{
  "crop_scale_min": 1,
  "method": "mae",
  "encoder_fused_qkv": true,
  "encoder_qk_norm": false,
  "nesterov": true
}
Rows from block 4 of the encoder of a small masked image model, named by matrix and row number. Rows with one number belong to one neuron. Each number is 500 + 25 x the weight over its row's rms, rounded and kept within 0 to 999. All counts start at 0. Numbers have three digits each. After the name is the row's rms in percent of the matrix's.
After each neuron's rows are labels from the 100 images, of 14848, where the neuron reaches its highest value: "strongest on" is what is common among them; "colour at peak" is the nearest of a few named colours to the mean colour under the peak. Only what is clearly more common there than usual is listed. The data: microscope photos of single blood and bone marrow cells. In brackets: how many of the 100.
# fc1: MLP up (encoder.blocks.4.mlp.fc1.weight, 512x256), inputs 86-171
# fc2: MLP down (encoder.blocks.4.mlp.fc2.weight, 256x512, transposed), outputs 86-171

fc1.450 133:510501535486522506519545479480536529496491524486499436512479496509509455480473483494509508489445499492416524532542521481492520503489487530488477487513493499528465451507517490533473505532485506532475512506452500459546530502505520462501465466459515475491523520
fc2.450 112:483484510497481536529487515514500480515530460505516536489541499502466523456536551484500511546534471504527508499476518513500460476506490483547522501500482492526537529482505516502539490478508498506503495492550435554487483518497535523529526529511472503474489493
strongest on: smear: peripheral blood (100); cell type: eosinophil (27)
colour at peak: pink (52)

fc1.496 137:516495553481520511468463532503491470500526488494505527507501500511493485527495438493503516508497521470523505475537502511468487476517528521488484456482471509518554519513496503499505472480489477507515463497508485519482490508516504466442505469489514508479490541
fc2.496 142:470500516433522498504478552481489535510507474515533486533545501525511511524503510520490496522496496550503528537491524440523460496531495504405484492544489509528534464486481498500533547526505489499513502471499491487502479475433514531462562445529469498489479502
strongest on: cell type: promyelocyte (33)
colour at peak: purple (61)

fc1.465 121:504513447518520516538474522502462487499502521504509560474473483500526472511448522482506496498482526459512482491496509505475517508479511518493490502510523496550511485504492504503490466495526555545463447464525480498498498528555507488490518524505489513506472474
fc2.465 128:545478520481514472526496479506526549459506508496504495534476504516466552454525472504456534529504462479483484477538493500479496454544533512486482562474501526443521454492529499508535509485500461458488455484493509506542506510493501468564496518516479510533523468
strongest on: cell type: promyelocyte (37); cell type: eosinophil (35)
colour at peak: blue (59); black (35)

fc1.357 128:528487485464488472540516497513472483518472495551496506531500468515519431499528494477495470494492527511483464468485478508487500490506545537519504517482552501488495519482501504456529486475490528513529505482478505518503541478515473520518486453502505476520509523
fc2.357 135:466475529475491491501517458457476528549501494484527489504528482535478479481504459507449498513490497499474502467536481489502539509571502509498509472481541479486476542496529478452506485496529473510568532501467436507495566526519478532485552495494518501531498473
strongest on: cell type: artefact (37); cell type: blast (27)
colour at peak: purple (58); blue (27)

fc1.378 025:483514463522511465509525519448468497489507490479483512525489521524501491444501497522522539514479492477517474507482475478506511497519516488485471473526481493519488515475489530470469524481519509522512507510472495494460531496491495522474509447507516543487462495
fc2.378 039:487459532494497527476482480537530492510464498552484469482498475503502521532518520462480500501518496504518485485523506534505496481513475495505519486487512498501517462525491458522508458524475526488462495532487550525529470473500491468476491570501522497497507479
strongest on: cell type: eosinophil (30)
colour at peak: purple (45); brown (32)

fc1.503 119:484474514468514484440470475495526512521476507503485465517491494501549512526536492534480530522512501470497516543523491479499482466476483501478506506512479506510514575477444542517496491534504505499495482486490528491530474498467502464546530501442468511482498436
fc2.503 110:506501536452497503498490488503470505469533472451545517490494481483489448485513521472544502499471521496529480456476506497494445480475493503487514524549522507483467504510536519518492526495541505454521502539507499454544529531493518504486533502529491512500511507
strongest on: cell type: segmented neutrophil (87); smear: peripheral blood (57)
colour at peak: pink (53)

fc1.147 137:527531457521467520523501475509465511495472524519512510476503480511502487479477520477519500511481486468516473480517527505516514466487483505543502506526487510500496464502525509522541471490497508480467525515523500491555509494531520480510491522475493501534511462
fc2.147 138:467527502448501514528540496532509467552499472493497507477516485496522500548450506535510483484473488521441530534485465465488505510499472459502537514506498482505472506485502530478494504491468525525483498491486489503515520526475501495489476495525515470521491500
strongest on: cell type: eosinophil (48); smear: peripheral blood (36)
colour at peak: purple (63)

fc1.222 117:548491525519522472501464543483526488473505512506475532479502472520533542523551460526470504496491516501515500524513461476504513510452519513466471517470494501507468442499523529482458533496529480488483490477517502479546519430495516503454463538510504469532504520
fc2.222 110:518500460498499552472503481531454500488508525489500493496506536454507492486502504473462513505524492501514488508503476522495506501493449473541514488511477494505509518556471553553497513493522477488496493485499493487503508516490536461564522490516495507466492509
strongest on: cell type: promyelocyte (37)
colour at peak: blue (51); purple (43)

fc1.409 139:422454494508452476470466467502479495462499498517524500488493458488475530493539521517431483511504485506547476523514510504525473471498492456496511504489530459539513533491506517478521487501478526467524479484521526536496519511488479545521491538492510486563539481
fc2.409 117:499480469496534537540498518479479498452467462522455474528487538507524519508465480523452558547499500496492521490486539522521483479529491510499481508473509538535523476503477504531494525462513517484513511522541491507447485538566487522473508476489501489495524549
strongest on: cell type: artefact (27)
colour at peak: purple (74)

fc1.93 110:499483533511487489526450540523526487484520500456487537452474478449512516461447494516490528522472466472490478551508478464497488525500467470510519503503523504491467492513538466493485473521529499506502515471481525541513490525556487494502507505546495505509497554
fc2.93 134:537529460487504487442529483478470494494530508519513476512524511501514474531519528509502494451499541507533520455490539531482497483495509520510504502478487524548536486509450527543514474501513469450482503524515473502472484507501510483492517539441515482512513453
strongest on: cell type: eosinophil (44)
colour at peak: purple (55); blue (34)

fc1.275 108:525495499501489465503503523491466508483491515506530504466498491533480498463453510496479484518508483466534450498511525520554526502507474508459529494478492534492489466505496481507479508458491491536484509500501545519466447509538468459503486484506525494490492466
fc2.275 106:461514541508498528542487513502504518500484489506521486530533532472510487484507532512480520473520491484503579499493482461487502526494469476500447497506520491499491503498530509489524536512488480465516489503502471512502493505462525506485541499474566505521523528
strongest on: cell type: eosinophil (27)
colour at peak: purple (66)

fc1.102 125:510513488455501528473500511499483489530507544479521495521546504472503519527479481491474497518467513516450488537509499489508508521472491485480452484488511526489520521519457493504534474512497525494482519542510494491501497447471560525502463512436486522474501527
fc2.102 113:474462463496536509470504490519503518481519453505462498484470478495479428508489470501524502489536510494526444512528486521502492524464461500471532489546455501426509458552453506496444506510515537467501462516511507474548497486484507494502466504515518474532474528
strongest on: cell type: artefact (59)
colour at peak: purple (84)

fc1.322 116:530505518483461466515460496517519489502515503515475483501507492483521496500513497554508540479514486520480505512487485488464495520507493472509493457488561543491488477570439480489525500494522459453561446534513530441487535528471528493478500495509485556487515516
fc2.322 105:519491566487491493494485472490466503503408476488540518519543519507488531521520480506501503478505485453509445490473495506506446513529486517496512486517488450458490518467505510470502478533508516470434502525456480498499525487530519503537518503542491486480493520
strongest on: cell type: artefact (37)
colour at peak: purple (46)

fc1.23 024:526481505462461517501516503484497522494479505462472483563508524516558483452480485505522508473520509518496524464502459498541512488507456479490462506442491468530474540524528520501499494495512476522533472494502490490527498491474465511502500510511564501507495490
fc2.23 035:480509500498485488507467469496526499465497466522512538454533472492489506501467489497475474491520474474491510508502515515472449520497541470534501529524531531468535490493472507513528511488471502491444502468505512538467447491525475492486466525495469528492549466
strongest on: cell type: segmented neutrophil (75); smear: peripheral blood (73)
colour at peak: purple (61)

fc1.299 128:480489507482526512472520494444534493470522498500458507499504487457502494474497476494538489525530539476475473486502522451474504487514499483493528480519532507504498524520486474510490517495560498523497509503506519480507489506525553526521527519523503516496491524
fc2.299 124:513481508521502525534521482491501511464510536483529479478500503478540466526501520514481496516497539512532505483455444509488506545508512499503508486490466508470468518543486503497460539489450510499478472526555468511509517498489484486499490515514493488559524509
strongest on: smear: peripheral blood (60)
colour at peak: white (61)

fc1.472 119:518491508528475524522522538508478493491474518514525490462507485513524463487506502512479503531476483529471509505506531495513482503541515481515505512502508507512518512517468468494451438501513482497480519543503483555514537492539532517477482461517527480519474512
fc2.472 120:486500556534546472545470548511492462506515482501500476468496496505475457493542460473497556515553550492488480522473494477488502494480493472491481488492493504507484473507493458491510454493495526487516499465501523520477481464509518497526493501518487518476515496
strongest on: cell type: proerythroblast (26)
colour at peak: blue (90)

fc1.449 153:481494488498493448492491452495500505528506511448480461495466520514478463491472566515542480466482484478496505467459464540536512484494491483513503483502479479521506574560529520548485528493471505523501503487529514516501517504476513484469499476527516525508485495
fc2.449 173:431524486483549509489509502495535504519479473468513462479486494520518473487524531503537479457498526466505505520486516517481524510494484446541486480521503455521510503479513493508469516467480519510501524502511491523506500489481505497513502483505472490545426507
strongest on: cell type: erythroblast (98)
colour at peak: black (64); blue (34)

fc1.332 148:534542505486511469487447529486483483521458497513522487512496490480488504497477510550450495509495550442498472458539519532539511477525522529497527485483490529519520517510508516478480495505492443524501470503520515521498460484500568492512476484488529510487512547
fc2.332 144:480536499488481523528500528506492491553463473459528473497500510486468506522532497511483493492573518482533540465514504443513484488493487466502487509515531458501540486522483464482513495481484523521509464471492525514482528479456529536502460496441506464497485528
strongest on: cell type: promyelocyte (36); cell type: eosinophil (25)
colour at peak: purple (81)

fc1.363 108:504519489523502491503510480513493527484491487486482481547541485500508449492504512515498505512477507510517508539504556538488494467482486507521495524487522476464497516533519475534491495509484497542531525508534507529526510441501498472501454555458466511446479496
fc2.363 114:485485498502540502470458523519492553457525507496527485481548510491516478481507502507508494535507502499538500480526492481456523524500487452537520549499490541496532506492540506504491501512516533498492483525508501511497519459497494475531495557449467489473445526
strongest on: cell type: eosinophil (98); smear: peripheral blood (70)
colour at peak: purple (85)

fc1.508 128:445529464551511479550486534484495477539477438538485515466523502513462483496466539471491539490483460474484502505480500518500495502508496516499488494523524471511526443518488520489545499493479490482506495507478504525488504488529495535517487480508502517474462478
fc2.508 116:539524466531447480517512495470458492469491523518508492461469519496490545543514483509503518553472476488449553521523471513492479486473471506477485483490481468505534512474536487495469472469517499500484544534503475559488519505513486503491495504496533522539510500
strongest on: cell type: promyelocyte (30)
colour at peak: purple (41)

fc1.262 111:511524491475456458489466513495471492469478489491543496484479507543537524487468497529523481495495452509488521497499510520522547467493509500515470479488523516484493514523508507516544499504487461501495515456518504489505499553520463487473452482466483527526520480
fc2.262 115:475501493494465491497476458450493487513528496514484519514476513486500497493479496472501523527510527408475486456546476511514519487419484516525426502508495493524506482502509477485453510488545550541519489503480522479494537439502502487512488541508548504491496528
strongest on: cell type: eosinophil (30)
colour at peak: purple (67)

fc1.293 109:468537491515503487484495511486500462513501516517496550483487536502506473513490495463499501525500522527497518476502461505515482519459467513512504533515535530507443459497517513538449510464516462489503521486503479502501478535480499479470479495501501497536499495
fc2.293 085:496517467510496478520488514484518470501523513464551499457524492495487540519454506480501499514461472463511473480451500510539517504466493475467518485525497497537468542517530521581507465482503513518523506493474514515464494533512518505491511477469480490492530503
strongest on: cell type: artefact (33)
colour at peak: pink (49)

fc1.113 120:498486507480540497447507512447516498523477504493469496510503497507484494522521538490503509501518485480515452501523484510540500513575527501492439509486491532489503551468475524539534517507492519500533462477518529453491446488503487499482538496529474470534485530
fc2.113 136:529533482494500504506497516500524480481537498509495527491507480529477568486468467512522482496520534500488479530460500521503454522435543557500508550481520540495483505470484516453483496494492459504497482515517479521483493539474531494533503486481480538550529469
strongest on: cell type: segmented neutrophil (71)
colour at peak: purple (86)

fc1.307 112:493543487496503490514503468500506519506507519502538509549496518523529462486473535509538443520479531504520522435513515458532525534472483467494500503473503535488496501509515512434524532444498532503521516483470515483504483473479505491498496526510523530472508482
fc2.307 090:511513507525520498487533529527524491523535493507475462523487519523508505490457474491493521510501508493492521548507516491468464495463506481481486490472487476519510462535493512534475507504512495507529538461524518519521512499545506503483478511493479504518504541
strongest on: smear: peripheral blood (100)
colour at peak: pink (62)

fc1.64 105:450514460527535501541510495512489469509506486472476504477511496531468489506506539511538524471514484485518537490535516508508502477498477503459487549485516572494469492502507449496474480484523531471515470480538509479500489469479508480523483543501507492500504556
fc2.64 115:533516521490502458517498502485496505486467517530519509499507471451500475442479487482490485542474451475505495460504483547540457488515488518469482531511528487477534496467534545540492530503506505497457518496479457488525484450508486507478520494527504463504521500
strongest on: cell type: proerythroblast (28)
colour at peak: blue (72)

fc1.506 128:485466493482502483501526505461566499503497542457526530478495523464502473499482571562485525492452521488520498519496466514532483461497509471548510505465478478540503532507501543526501493456468505496468544489492494513519514493519510535494563443554465474512489484
fc2.506 136:509488492452494504473497544506478508482511502481541474521490509472449556527507544531524484509443537525486551508463462535506501511518517479471509489533500507511493512542532513473514516492477501481495560521483499527532450466470472506472523447532529510493493459
strongest on: cell type: erythroblast (71)
colour at peak: blue (69)

fc1.158 028:519474495478506545523465486510501491513503481514499482507504498514492478486523520522513524517512519525511529493496557467517500533521459470426522504465467533492485495495479502474459487539509482463477516524530518521529489546480435553513505540514495522511458447
fc2.158 046:485534514506496450495550484465506541484477519476528520483512508511491516525475483497490469454463481510494480499502485534491483479483568526552476489514541482500525507513507492515533500474499503533548513509480496490484522467501536465512489456471492463503546565
strongest on: cell type: segmented neutrophil (72)
colour at peak: purple (54)

fc1.473 129:455469512500468498487502467496508532505484519487531473507508524500545527487513545543505451496487510533540504523483509486457517464473481533494504497490502454541501504514487547538442483468461483490505541509500506474511455514492477542492521489543500505455491502
fc2.473 130:512479525511513527491517516488529502475509509522531507543470494515517477514507511502503467539462522517468448497480490552484508484515482566510532487477501512475507479471516484509481512529484476510497513528511503493518501528489514475515505451508497483540457534
strongest on: cell type: erythroblast (54)
colour at peak: purple (54); blue (45)

fc1.286 036:462512492494492501496479521459507503498480505512545485452490475551469488459535505474493556495484501534495461484494501480508489485474510481452548471500539526500485497502565482454479511489509541509493504504501524487511519477503533461514524534511481461520513476
fc2.286 043:525533503504464493516518472575517496510512512513497520521471494476532486542505492483514440478515523478517508497490543512498495542468474532489483516507483460506509484482505542542495514536545481494483485490488478470524487527486507505473456480489499548457480525
strongest on: cell type: erythroblast (35)
colour at peak: grey (50); brown (27)

fc1.219 115:511466508515486502528490471531488565508509507462527491511498513505467438518498505502468526523490483464524554490522503444488498495465552522522484492507516490494499468473500520506504461497520513461448496487477505506512517497445500507478473449504522518531518473
fc2.219 103:504509497480508503502468507504548533546551488532468528525502479466515529478511448470503519518467485549486461512530440508540541522479523518477488532447535514472500514482534491452542471510480478547517487509536509542474507471504512468498482494504466504528509535
strongest on: cell type: eosinophil (75); smear: peripheral blood (74)
colour at peak: pink (46)

fc1.422 026:493474491513541497508480493491509538535528441495502509495512493510515475483474512522539501463488492504476526433447479523532460534540475502491509488513468470515511476504505514527499501468481502524496474493429553501472478501517493526513501453495559481467468526
fc2.422 033:491515491474450500486494486496552507456456521535473522497513505512484484494490501522494475469533508465493473534533483498482497517488540485513502508510506541488492520504485489518497503495516468513470498470550481509466509505514527461459455536497458534506533472
strongest on: cell type: segmented neutrophil (44)
colour at peak: purple (69)

fc1.250 027:485512492530487474506512512537517483472544480516516518499470495550516505451482509494525541528473517513553496473490504519543519503498504486482483465516483533504489515489471517454530531539499500471484507541465490484528478505516507505482494486498481543526485487
fc2.250 041:511486512461521518482504483477495514491496518521489484482512489465477494510504532507479458457531477444475497517500493497505420470517501494517500550498492457500513511506533483549433484485483485524492507462495512523507501499487477501528480520507525479434539481
strongest on: cell type: eosinophil (39)
colour at peak: purple (59); brown (25)

fc1.369 095:531490515513533489513485531505538486510529473488468529487508499512493483515521506501494584495517465498523507511512479493475463514469496494515511482499513507525492500478480511538540512535526460488560448524478472518477506533471524483483507530525480505489488471
fc2.369 089:520491506505531470522499469462500490460492517491515493506502498519519483536503490509477525474436509475495474526467509499543509536510483496506494480502488516499514524503473518480489550487458513542551456504526505487537552549523499496480507467525504537499504527
strongest on: cell type: promyelocyte (28)
colour at peak: purple (69)

fc1.70 029:456469511474496463485512502481492569481461495537497494519509472516513509483500475500519438452558523508485516500513459541521521490477463495509510524486501491499509502500505497489487506502494517493520499508495526557479488506505506531496512485505529501526465441
fc2.70 038:500542510500499487534494480505514520505479523473467538490503530479535498493498510485517531490482472484492506513518528494477449481523530490534490507514528496480491552514472502531513494463484485526454467452489512513492498497510511497495467546512473480489541523
strongest on: cell type: segmented neutrophil (43); smear: peripheral blood (39)
colour at peak: purple (65)

fc1.261 111:509446481495482546518550508495462495502483550489485482490479519506497552487497506469528516484466507477505528498448493519496550535516503475524525472518514495507542451525504474483469476501501489487495505538490506493528498523485484518548499513477531514519510443
fc2.261 115:481480508499458517502512499509426498565502547523504491520521470517482463494516512505492508471495489494459494479471520476517519441553500529483504520460504491448508500492526484481501481502543514495489508509514484478543476531489532459515514544524489508519495504
strongest on: cell type: promyelocyte (29)
colour at peak: blue (51); purple (49)

fc1.249 032:478479486509502495535507506495479506547487493509490498498540484515563500483453508492487507470524505506492522448507479508513515500514487501508536525509538532517500445533465530457451496510486480491473474472463532501463469525505503469496506518495544500514504506
fc2.249 039:517525523477488500468482502472526520471507511479482564505514509496475483510546504529527506475514492494503519526517483488474494518515485490513480496491477532499483578501486479532557499507504500491522501463537507506523481484527490510476499492493443490520512456
strongest on: cell type: segmented neutrophil (49)
colour at peak: purple (57)

fc1.39 104:525527482491521508458489514505516486501482510482496465476520552472476497558482485525504537501512492503496537486544517510476521485478484491516494464512473512495533482460497483526516476475492515577483521466490489522485480501533479463508525467499443512472439507
fc2.39 088:516484512496504534478513461513476475523520511479520529495481505532539509463521489456533487491489485511479498554469457491502485531518528547529486511487508484451465516488517478473437498552462532478494473520488487524471547488512465500481488521495491487516506442
strongest on: cell type: promyelocyte (48)
colour at peak: purple (46)