Weights of a small masked image model.
Model: 3.79M parameters, 48-pixel images, encoder arch vit, encoder norm layernorm, encoder activation gelu_tanh, decoder width 128.
Rows from block 4 of the encoder of a small masked image model, named by matrix and row number. Rows with one number belong to one neuron. Each number is 500 + 50 x the weight over its row's rms, rounded and kept within 0 to 999. All counts start at 0. Numbers have three digits each.
Before each neuron's rows are labels from the 100 images, of 14848, where the neuron reaches its highest value: "peak at" is the part of the image that holds the peak. Only what is clearly more common there than usual is listed. The data: microscope photos of single blood and bone marrow cells. In brackets: how many of the 100, against the usual share in percent.
# fc1: MLP up (encoder.blocks.4.mlp.fc1.weight, 512x256), inputs 172-255
# fc2: MLP down (encoder.blocks.4.mlp.fc2.weight, 256x512, transposed), outputs 172-255

peak at: bottom left (42 vs 11.1); top left (34 vs 11.1)
fc1.105:401644440482506473483509356438500464547470557517556475538497473635459462464501515503448535483543443541434555461463433505521410476520432464407524516441483514469506497493514526514591545464532471518492512499541562516513460436464473446516513486505492578589
fc2.105:507595490438503533480590417498533438531495554419606441428484509454479345510547581641466528459508456514575530459476472477477420462475485435430457467455486443514470444496465530436604538550474508470483481515459521487454513575411452576488537461415509556506

peak at: centre (55 vs 11.1)
fc1.250:461534536468524578476634367544517429507563514475516554580427542474545428449501446590468568452495532523470531515486457476461362534534492456544533515476555452441557447480551493488568424344559585508486533443465502499484521485503502503537483492452569496560
fc2.250:479480462554475408565378666488514567475464526499444537463476469552520627536493607402474423517596411524573476528515504559495576446490473579493465529576428491472375560499465535556489537615493459519542523537528444495520483510523494463461515540495487453453

peak at: bottom centre (28 vs 11.1)
fc1.443:524458517554467534424500502531465557440538516525526477480504498555460557455479534540548502493587506435416465410466482497452592519554566547590447511492501555427499509548453493446476527453530582479513475500568520570467519541498488406484480411470530524500
fc2.443:510416480441562513558524457624466476445369483502536479583476529480561522545509521498567462531565575438536538484453542488526590549518501530468485492497555589559400502520523510484584513483575415499451460516603518475559491523482546438551409471452620522426

peak at: bottom centre (28 vs 11.1)
fc1.407:410455439523490472522513565580463417402550561504570575490507434496524444506501412528598484487422483538527574508491448458567473547442469446548547500524556437564454500472481460503461542576510596575489522491532536523644583433470478480559569497421507442511
fc2.407:546528559539496579499527477435472512633494456523457447558460579539542561453528540410406536478591512504505428483578530531438546496537552577454441528486345557415475525516561523496508494488462432479499508505473501441383478523560544439544465560569497451432

peak at: top centre (55 vs 11.1)
fc1.134:498535456505550484431420562445540516448545462421487522508461629499503444471500470494490496485478521527499553565472447504440581558581536481467507513468728509520430504525489566511490465524530492418507471442547434486520437563514525478476537639498506499417
fc2.134:529532498461474552441515577542485596435457570550339574534449581524440490442499512510485452523497469525518529539479523509439490405495433499463496521570567498567543539462515524509513517460553485487558561436553561571497597541476462562554532524505507566519

peak at: middle right (34 vs 11.1)
fc1.11:517531475546524485541529545563488573421520517540459602477517381506481444475497359498473389509509520529518495597522485495630521412518551530420451531461523431555540563471434516472462528447502515494509493545512447482492498442552472555480591512509508419395
fc2.11:512503501420482509373434447454463430545508491488623512508537500481569520507430553446523600509449507497539599438523516491482557583514517554552480403448548615537428497513528406507606532527496402458517505458580388506509513505538525407575486464521483493439

peak at: middle left (29 vs 11.1)
fc1.340:430460483425563552469562450432488498481551486596478443582541480554482529488405512450543522538544523490479534626448454580521368514468509465568541454518539514433528512432501529514548544564503495508571469522447558439596441445451439524462619494557487520538
fc2.340:491490497439557528540483500504535558563511493540543520385548459451525517554433502500457474572467486429489422502469525456497506466409517497454509549621508510557393429498546522457537487431512501520477530543508462575579511476453464610556485511542383386450

peak at: middle left (35 vs 11.1)
fc1.129:456464528471481595478525545488577475546404506537528492442424474461566525465466499561484510558675573591519617498539437490509478510485527489562493500551487539422531496548444543541480486533583402509510544572543482451502457522530515470523545558442504467511
fc2.129:558600515521458488493434556505509437540554448581553393479519419554479509529444446500494467498551508517397448432542572511516577518471458440535516484528504362441523480450516550510451480480419504458560591502469498560531424599439540487546456498438487479616

peak at: bottom centre (31 vs 11.1)
fc1.122:449473514489431519525602543434502424514396450553494480524453566584450583483566479403466496530533484468497492448438478590547477585526498523580525538577436521477466561547472443491516506472475563489477461396522589468499530486510523579410436434441590524427
fc2.122:509524495472525509455539423434490510501387508517528546569544467507515560568486403530518450552383510519491462552473455458574504539505460479485517506493559474547382486508482560462529545501622439469488513477639546442431440461499489507507500510481526548455

peak at: top right (36 vs 11.1)
fc1.434:613487434541438466463591475440457485488446500442461536504482468534581505486473538528529489531559468541583467479505505456611497476481551561542478488483494518545424447441546513494514510374541484487534488475475449490542499519448525501535505455440470491612
fc2.434:346507589408541456510459540478567559526527533563533531524499542442450487548508511531522520493485542426490511471520385497449558529524455452525521534450577399401521587566464502505516467627473535505442478510493476496461466482501420514449431538527565532427

peak at: top left (34 vs 11.1)
fc1.181:515538450495568502501637565502577488472489500605444542434511490509501490541460618546458527508441562462418522540477430449570540580517640521612452450395564358556538476478500458459516498497508528568455470524484484430490522444496479589493523531518567438535
fc2.181:473511492601438583548394450474514456550542527470538560505502503484530516388571415504535452526535439491574449445579508520461408492471386471426525490502377568479388424519547423531456531514411348432561543457640504573511525589542543548500490450466449524524

peak at: bottom right (43 vs 11.1)
fc1.329:494479542463492523552633506492389470392537564524471516504434448522504555570455409558529479451473511478607560456413506535487544541451555517485561527564597438513506427456650436524491461483563547528560481561533525408508542411530521452573416458432486460527
fc2.329:464539533542530482442520565559499530610486440546562502497512583416477534384573538463491500493584546455482446524561519496466529522453458455451498573455395548425544549610423582511415510568542457506511534462465525476535521481533501477482521529558555472457

peak at: top right (31 vs 11.1)
fc1.316:404524530484475515503574403558589491507455561525407499545532457426503448488481501559494512520567502513580507403460508489467479528477440469464484561506568459594523475456490450421549572549502555516397470459527500516501426516555527475519528612495469519531
fc2.316:504534473486560561522455551440542529549527440550423424514527521441523485452349437538508574461533461467518505439412449425439554580450553449503501495591528458559412438472559370496449563521519587590519399497517557546557470500454414457586439513533567498561

peak at: top centre (30 vs 11.1)
fc1.67:482475516455522495517462451579522484441406461498497552563453450458458542435501548352426459498524481512448546439543560561494529487580509552509453482521459526557529437508460589440504580580452469502463523491490514471496518472493568500533519478494371550544
fc2.67:484476502531517475419486417581542518501567528507481593542458452446523497619458558488482527506400593428506507425397426463475465532476456512548491553424486452545484519438565455456483521434464531535423490557481498508539496492523512516547492494533483475507

peak at: middle right (73 vs 11.1)
fc1.368:487509486488482453506560518543419396473487469550578457497513504461522474535461547481469433443444547529589502471488502535512594551520538454530423508434565599376483526557516586620554511520519501503467477489522465454592492540546493446445505569433497397536
fc2.368:472494461518570521524563465425451444571571511433459449470497391580371456470373458551444493509469479510555524461483484429477434510482484559565527478445573521528449562509498455537511497558484551522482572492458490517473463549610506510512406479464571505543

peak at: bottom left (35 vs 11.1); bottom right (30 vs 11.1)
fc1.336:489492350423486500525439528544509568495495560605488550518548448470510522508540491605445539465447544392527533567429463430519416433439566546579557541440487517422427548470518412549541445552487527632456482491457518555424462522475486425538526488486543545481
fc2.336:472565566529576426485541481542523452595570513471458494468491527534501476472435547508536484503483443500526476485505562615524579499507399508562437430466518584531521467496475440419521473507505470397570535443533429539539522441516593506461454557544468496507

peak at: bottom centre (27 vs 11.1)
fc1.432:557493484592484503412565572454459470530607457487518464561605459501546504399554409466424537486465478576520516480532504481479400542569456485488563585525454461501488503430418471416457612396553548600589508395513490522529490511549485524452442538518510429505
fc2.432:510578456505537549563484514434534480435475492432521443492510459565455478498367552480517651498505458369490590557570472482571467486382493570385467473440466403406513497498419484472551475596418442457502510617603544453493563458534521472525486473495534514564

peak at: centre (38 vs 11.1)
fc1.57:536511518531542464489524495523438377570431444481521507534386502609489369565523428468472588419438479486478465467556415449538516481479453446553479636408538505554508444481391580522477489539458569471539472539444503503499556545490506525612552578460562497592
fc2.57:468507512435451530507493500483510568443564552506490541523529523419557586466557555411489367580580497523523518509506552563457491482550526566384519387580393518346527580589556493482475545415591424517529559456541509445481473440488495416475451526525423376411

peak at: top left (33 vs 11.1)
fc1.365:488474439493496584518503539474564533545570538479557575526546549576421502439508392482537517500434534524443541512479510543528564489438494484620412515476598510499454426526505470433550488554463503470487554522463492556446553540493504413544460532509503455497
fc2.365:455566626446468554519546477516457490439435484565551447546462579535451493510521414526487521382585501588505520483452504551510558479545453523506531485505479479459428557524542515509451542527525485477448545462485442499464521481521509476436398548558510517504

peak at: centre (55 vs 11.1)
fc1.81:503458543502492507436539459502530548531504552489524466592512525515506539474506515450532547475487550464510449509452410490443538484517485505496479537554539472553415472583435407505546532452600423449430519446534569499453518482446484443437460463471536436485
fc2.81:645556529532467541492433495543557537508475487369465523494514352492445584545603488601416513503451510538532468537471519576586497459481470438561535543514503464542530589490537451521585437484466510593454442550520445643458477483534500515461523554470507492519

peak at: top right (40 vs 11.1)
fc1.452:487389430513464588474490527574542452530471496505578499482565572441537544510543504457521502464465578481513440442434535455467464511410499524477558537563452468574493515564517471449540627478470493574395380518486463433441561538513521496473410537467488555533
fc2.452:548435488513506543511500443503439508415424519603458527479602456517517422572487572523549586444517500527492517424483587388531551454604540478431522453591534461562501500530474487554519477535500460521477455524465384530449620532474388493513555537551567529478

peak at: middle left (30 vs 11.1)
fc1.169:519450466464498538485653475524523525538418491542413465531432468469472541609506552477539518482468487491479478541484504497482525423486591525460427544544575533484540444529546549535505464488502409491485531504508552464447521499525471477602586411475549510505
fc2.169:530480454507503564572420541500394476411563526457529516474577531586494460393503559497476573445504441513448547460585580450522549494570453425534492459469496460436572468555544512457609511508450564459635373504570494488448457477461511471570444546515496573532

peak at: bottom left (31 vs 11.1)
fc1.85:442471458511487517517496529593352523499544578464402522401546435440571454524429453548562557467518460474517568479537485392593413538611549454534526507466535528474433479542511502506577513474441489484456585463494466570544508485483476464493490475518500576547
fc2.85:588577487477516513491471455506622524472407524496582428537438608630452535516584598533414431509495569520435446480479482582433528436478508522538464517525503503517587587516518462450502463529590486489520461463395487460499524528449560451482505534518529448438

peak at: top right (27 vs 11.1)
fc1.428:533522556589551472509539560563461405463529461450521466538458485536598434529492493444527476524430458511503445513531442461555543499477465456570527502454463525618510416477375539566555577428475502411529562534521519478597447573472491548544453498414481509523
fc2.428:444469457442447547514532440459465558508467522475471590544553531491493554496480415460488521532579509488438588463495577604496487454568521499452491498511511474330506584524575578488462442572513528554466510474465556474428581423444494447509484524565523423446

peak at: bottom right (35 vs 11.1); bottom left (29 vs 11.1)
fc1.284:480513485440501477467471525571525623547456564529437535485513524537503478447429538618478584471466489428460470581476458409523464550522600580574549476468529430492503504531569427531523483488548418563438540513509515592504426568399434473461517502535527493485
fc2.284:540523484531460523538500567488523427469548536487476443487517451559436673534549529510474482555461500523421472386530472501491504444528450451483510523465503644470418509566484386553474429524453468393523406453554461493452603465545575516465530430552488567522

peak at: centre (51 vs 11.1)
fc1.327:485428506530573461464468456586578581646514431558500516544555541546561458479586473477497509515384432476512600412500533592469518422483538500490457442591527495516535530486595521434434453484486508509475439420593510477512495434411565477508581510453493550437
fc2.327:545451471602451554539542504520461570511452519498512542478489446548585573506453443480390533470566527468497481521521511546558523517401479538541438513448515577449532527497489499585533611551492342457448535567525479386476509575577530516500496482523503547507

peak at: top left (32 vs 11.1); middle left (30 vs 11.1)
fc1.352:508536409505429509456489513377425446495501503502517470399420531449469472470546538441486411498427544519478504585466451557491564474445472397527549552446481531589530499516528458445521565512476586492509501512513423463523583496488582411464480436546587531475
fc2.352:502499490540552496426500473570543523495416509500541454530525508587494572548422469593521482531539589481580498560409529526533496578547499494468516455517433485427471472512470466510407496565471447544539522540483520467467368521467489514557465520480407521509

peak at: centre (27 vs 11.1)
fc1.459:536388583456509495555479418561574588514486601533403534528471538513509552419569485482485434504535487613496628585571438392443505537521534443418552527500517523540458572444461469478469461503591570508458486389380597477465533430482474465509547403491542554423
fc2.459:519492541582558503485496499485415421520454426459542465517467506552463556516513445531548638452593561520461437503540579548464493601453480479464374541472471600508501512540444544496499479456400577493462536464488423533426401460589411549494464446529494494494

peak at: bottom left (46 vs 11.1)
fc1.397:363574441512527377467561515483523558567501675492573540407537476443525536520531582536464493498597497497425489495541473486497492539459474505512520483396499524566474458540539632551537583559469441538452485539564506436449504420589463497589441504474417456528
fc2.397:582584505480542502531451396440534546527474411501465455546399518581395527493466453436506506471586493423469457514458525509534499537421441456569449486522535412550480401414491475443501410453444439552537462491459501526534513504462570470486513543399517514538

peak at: top right (85 vs 11.1)
fc1.90:475505483571444566479468446615522505408559449429547577479444482444531544469506527420443562458556595527560450532504456419478551412485588523510498422557480493529491392346457490464497485519484476476509486515476534502486442482475454494477426474515569429474
fc2.90:530516568466490531491449547492590474584461499500504398461445442522531414553539474555507374521525553514550458511573513523494435499517454575491458503454473498485470557499429556581516459458484613414497442519542430476456576521579441573461486451401539522529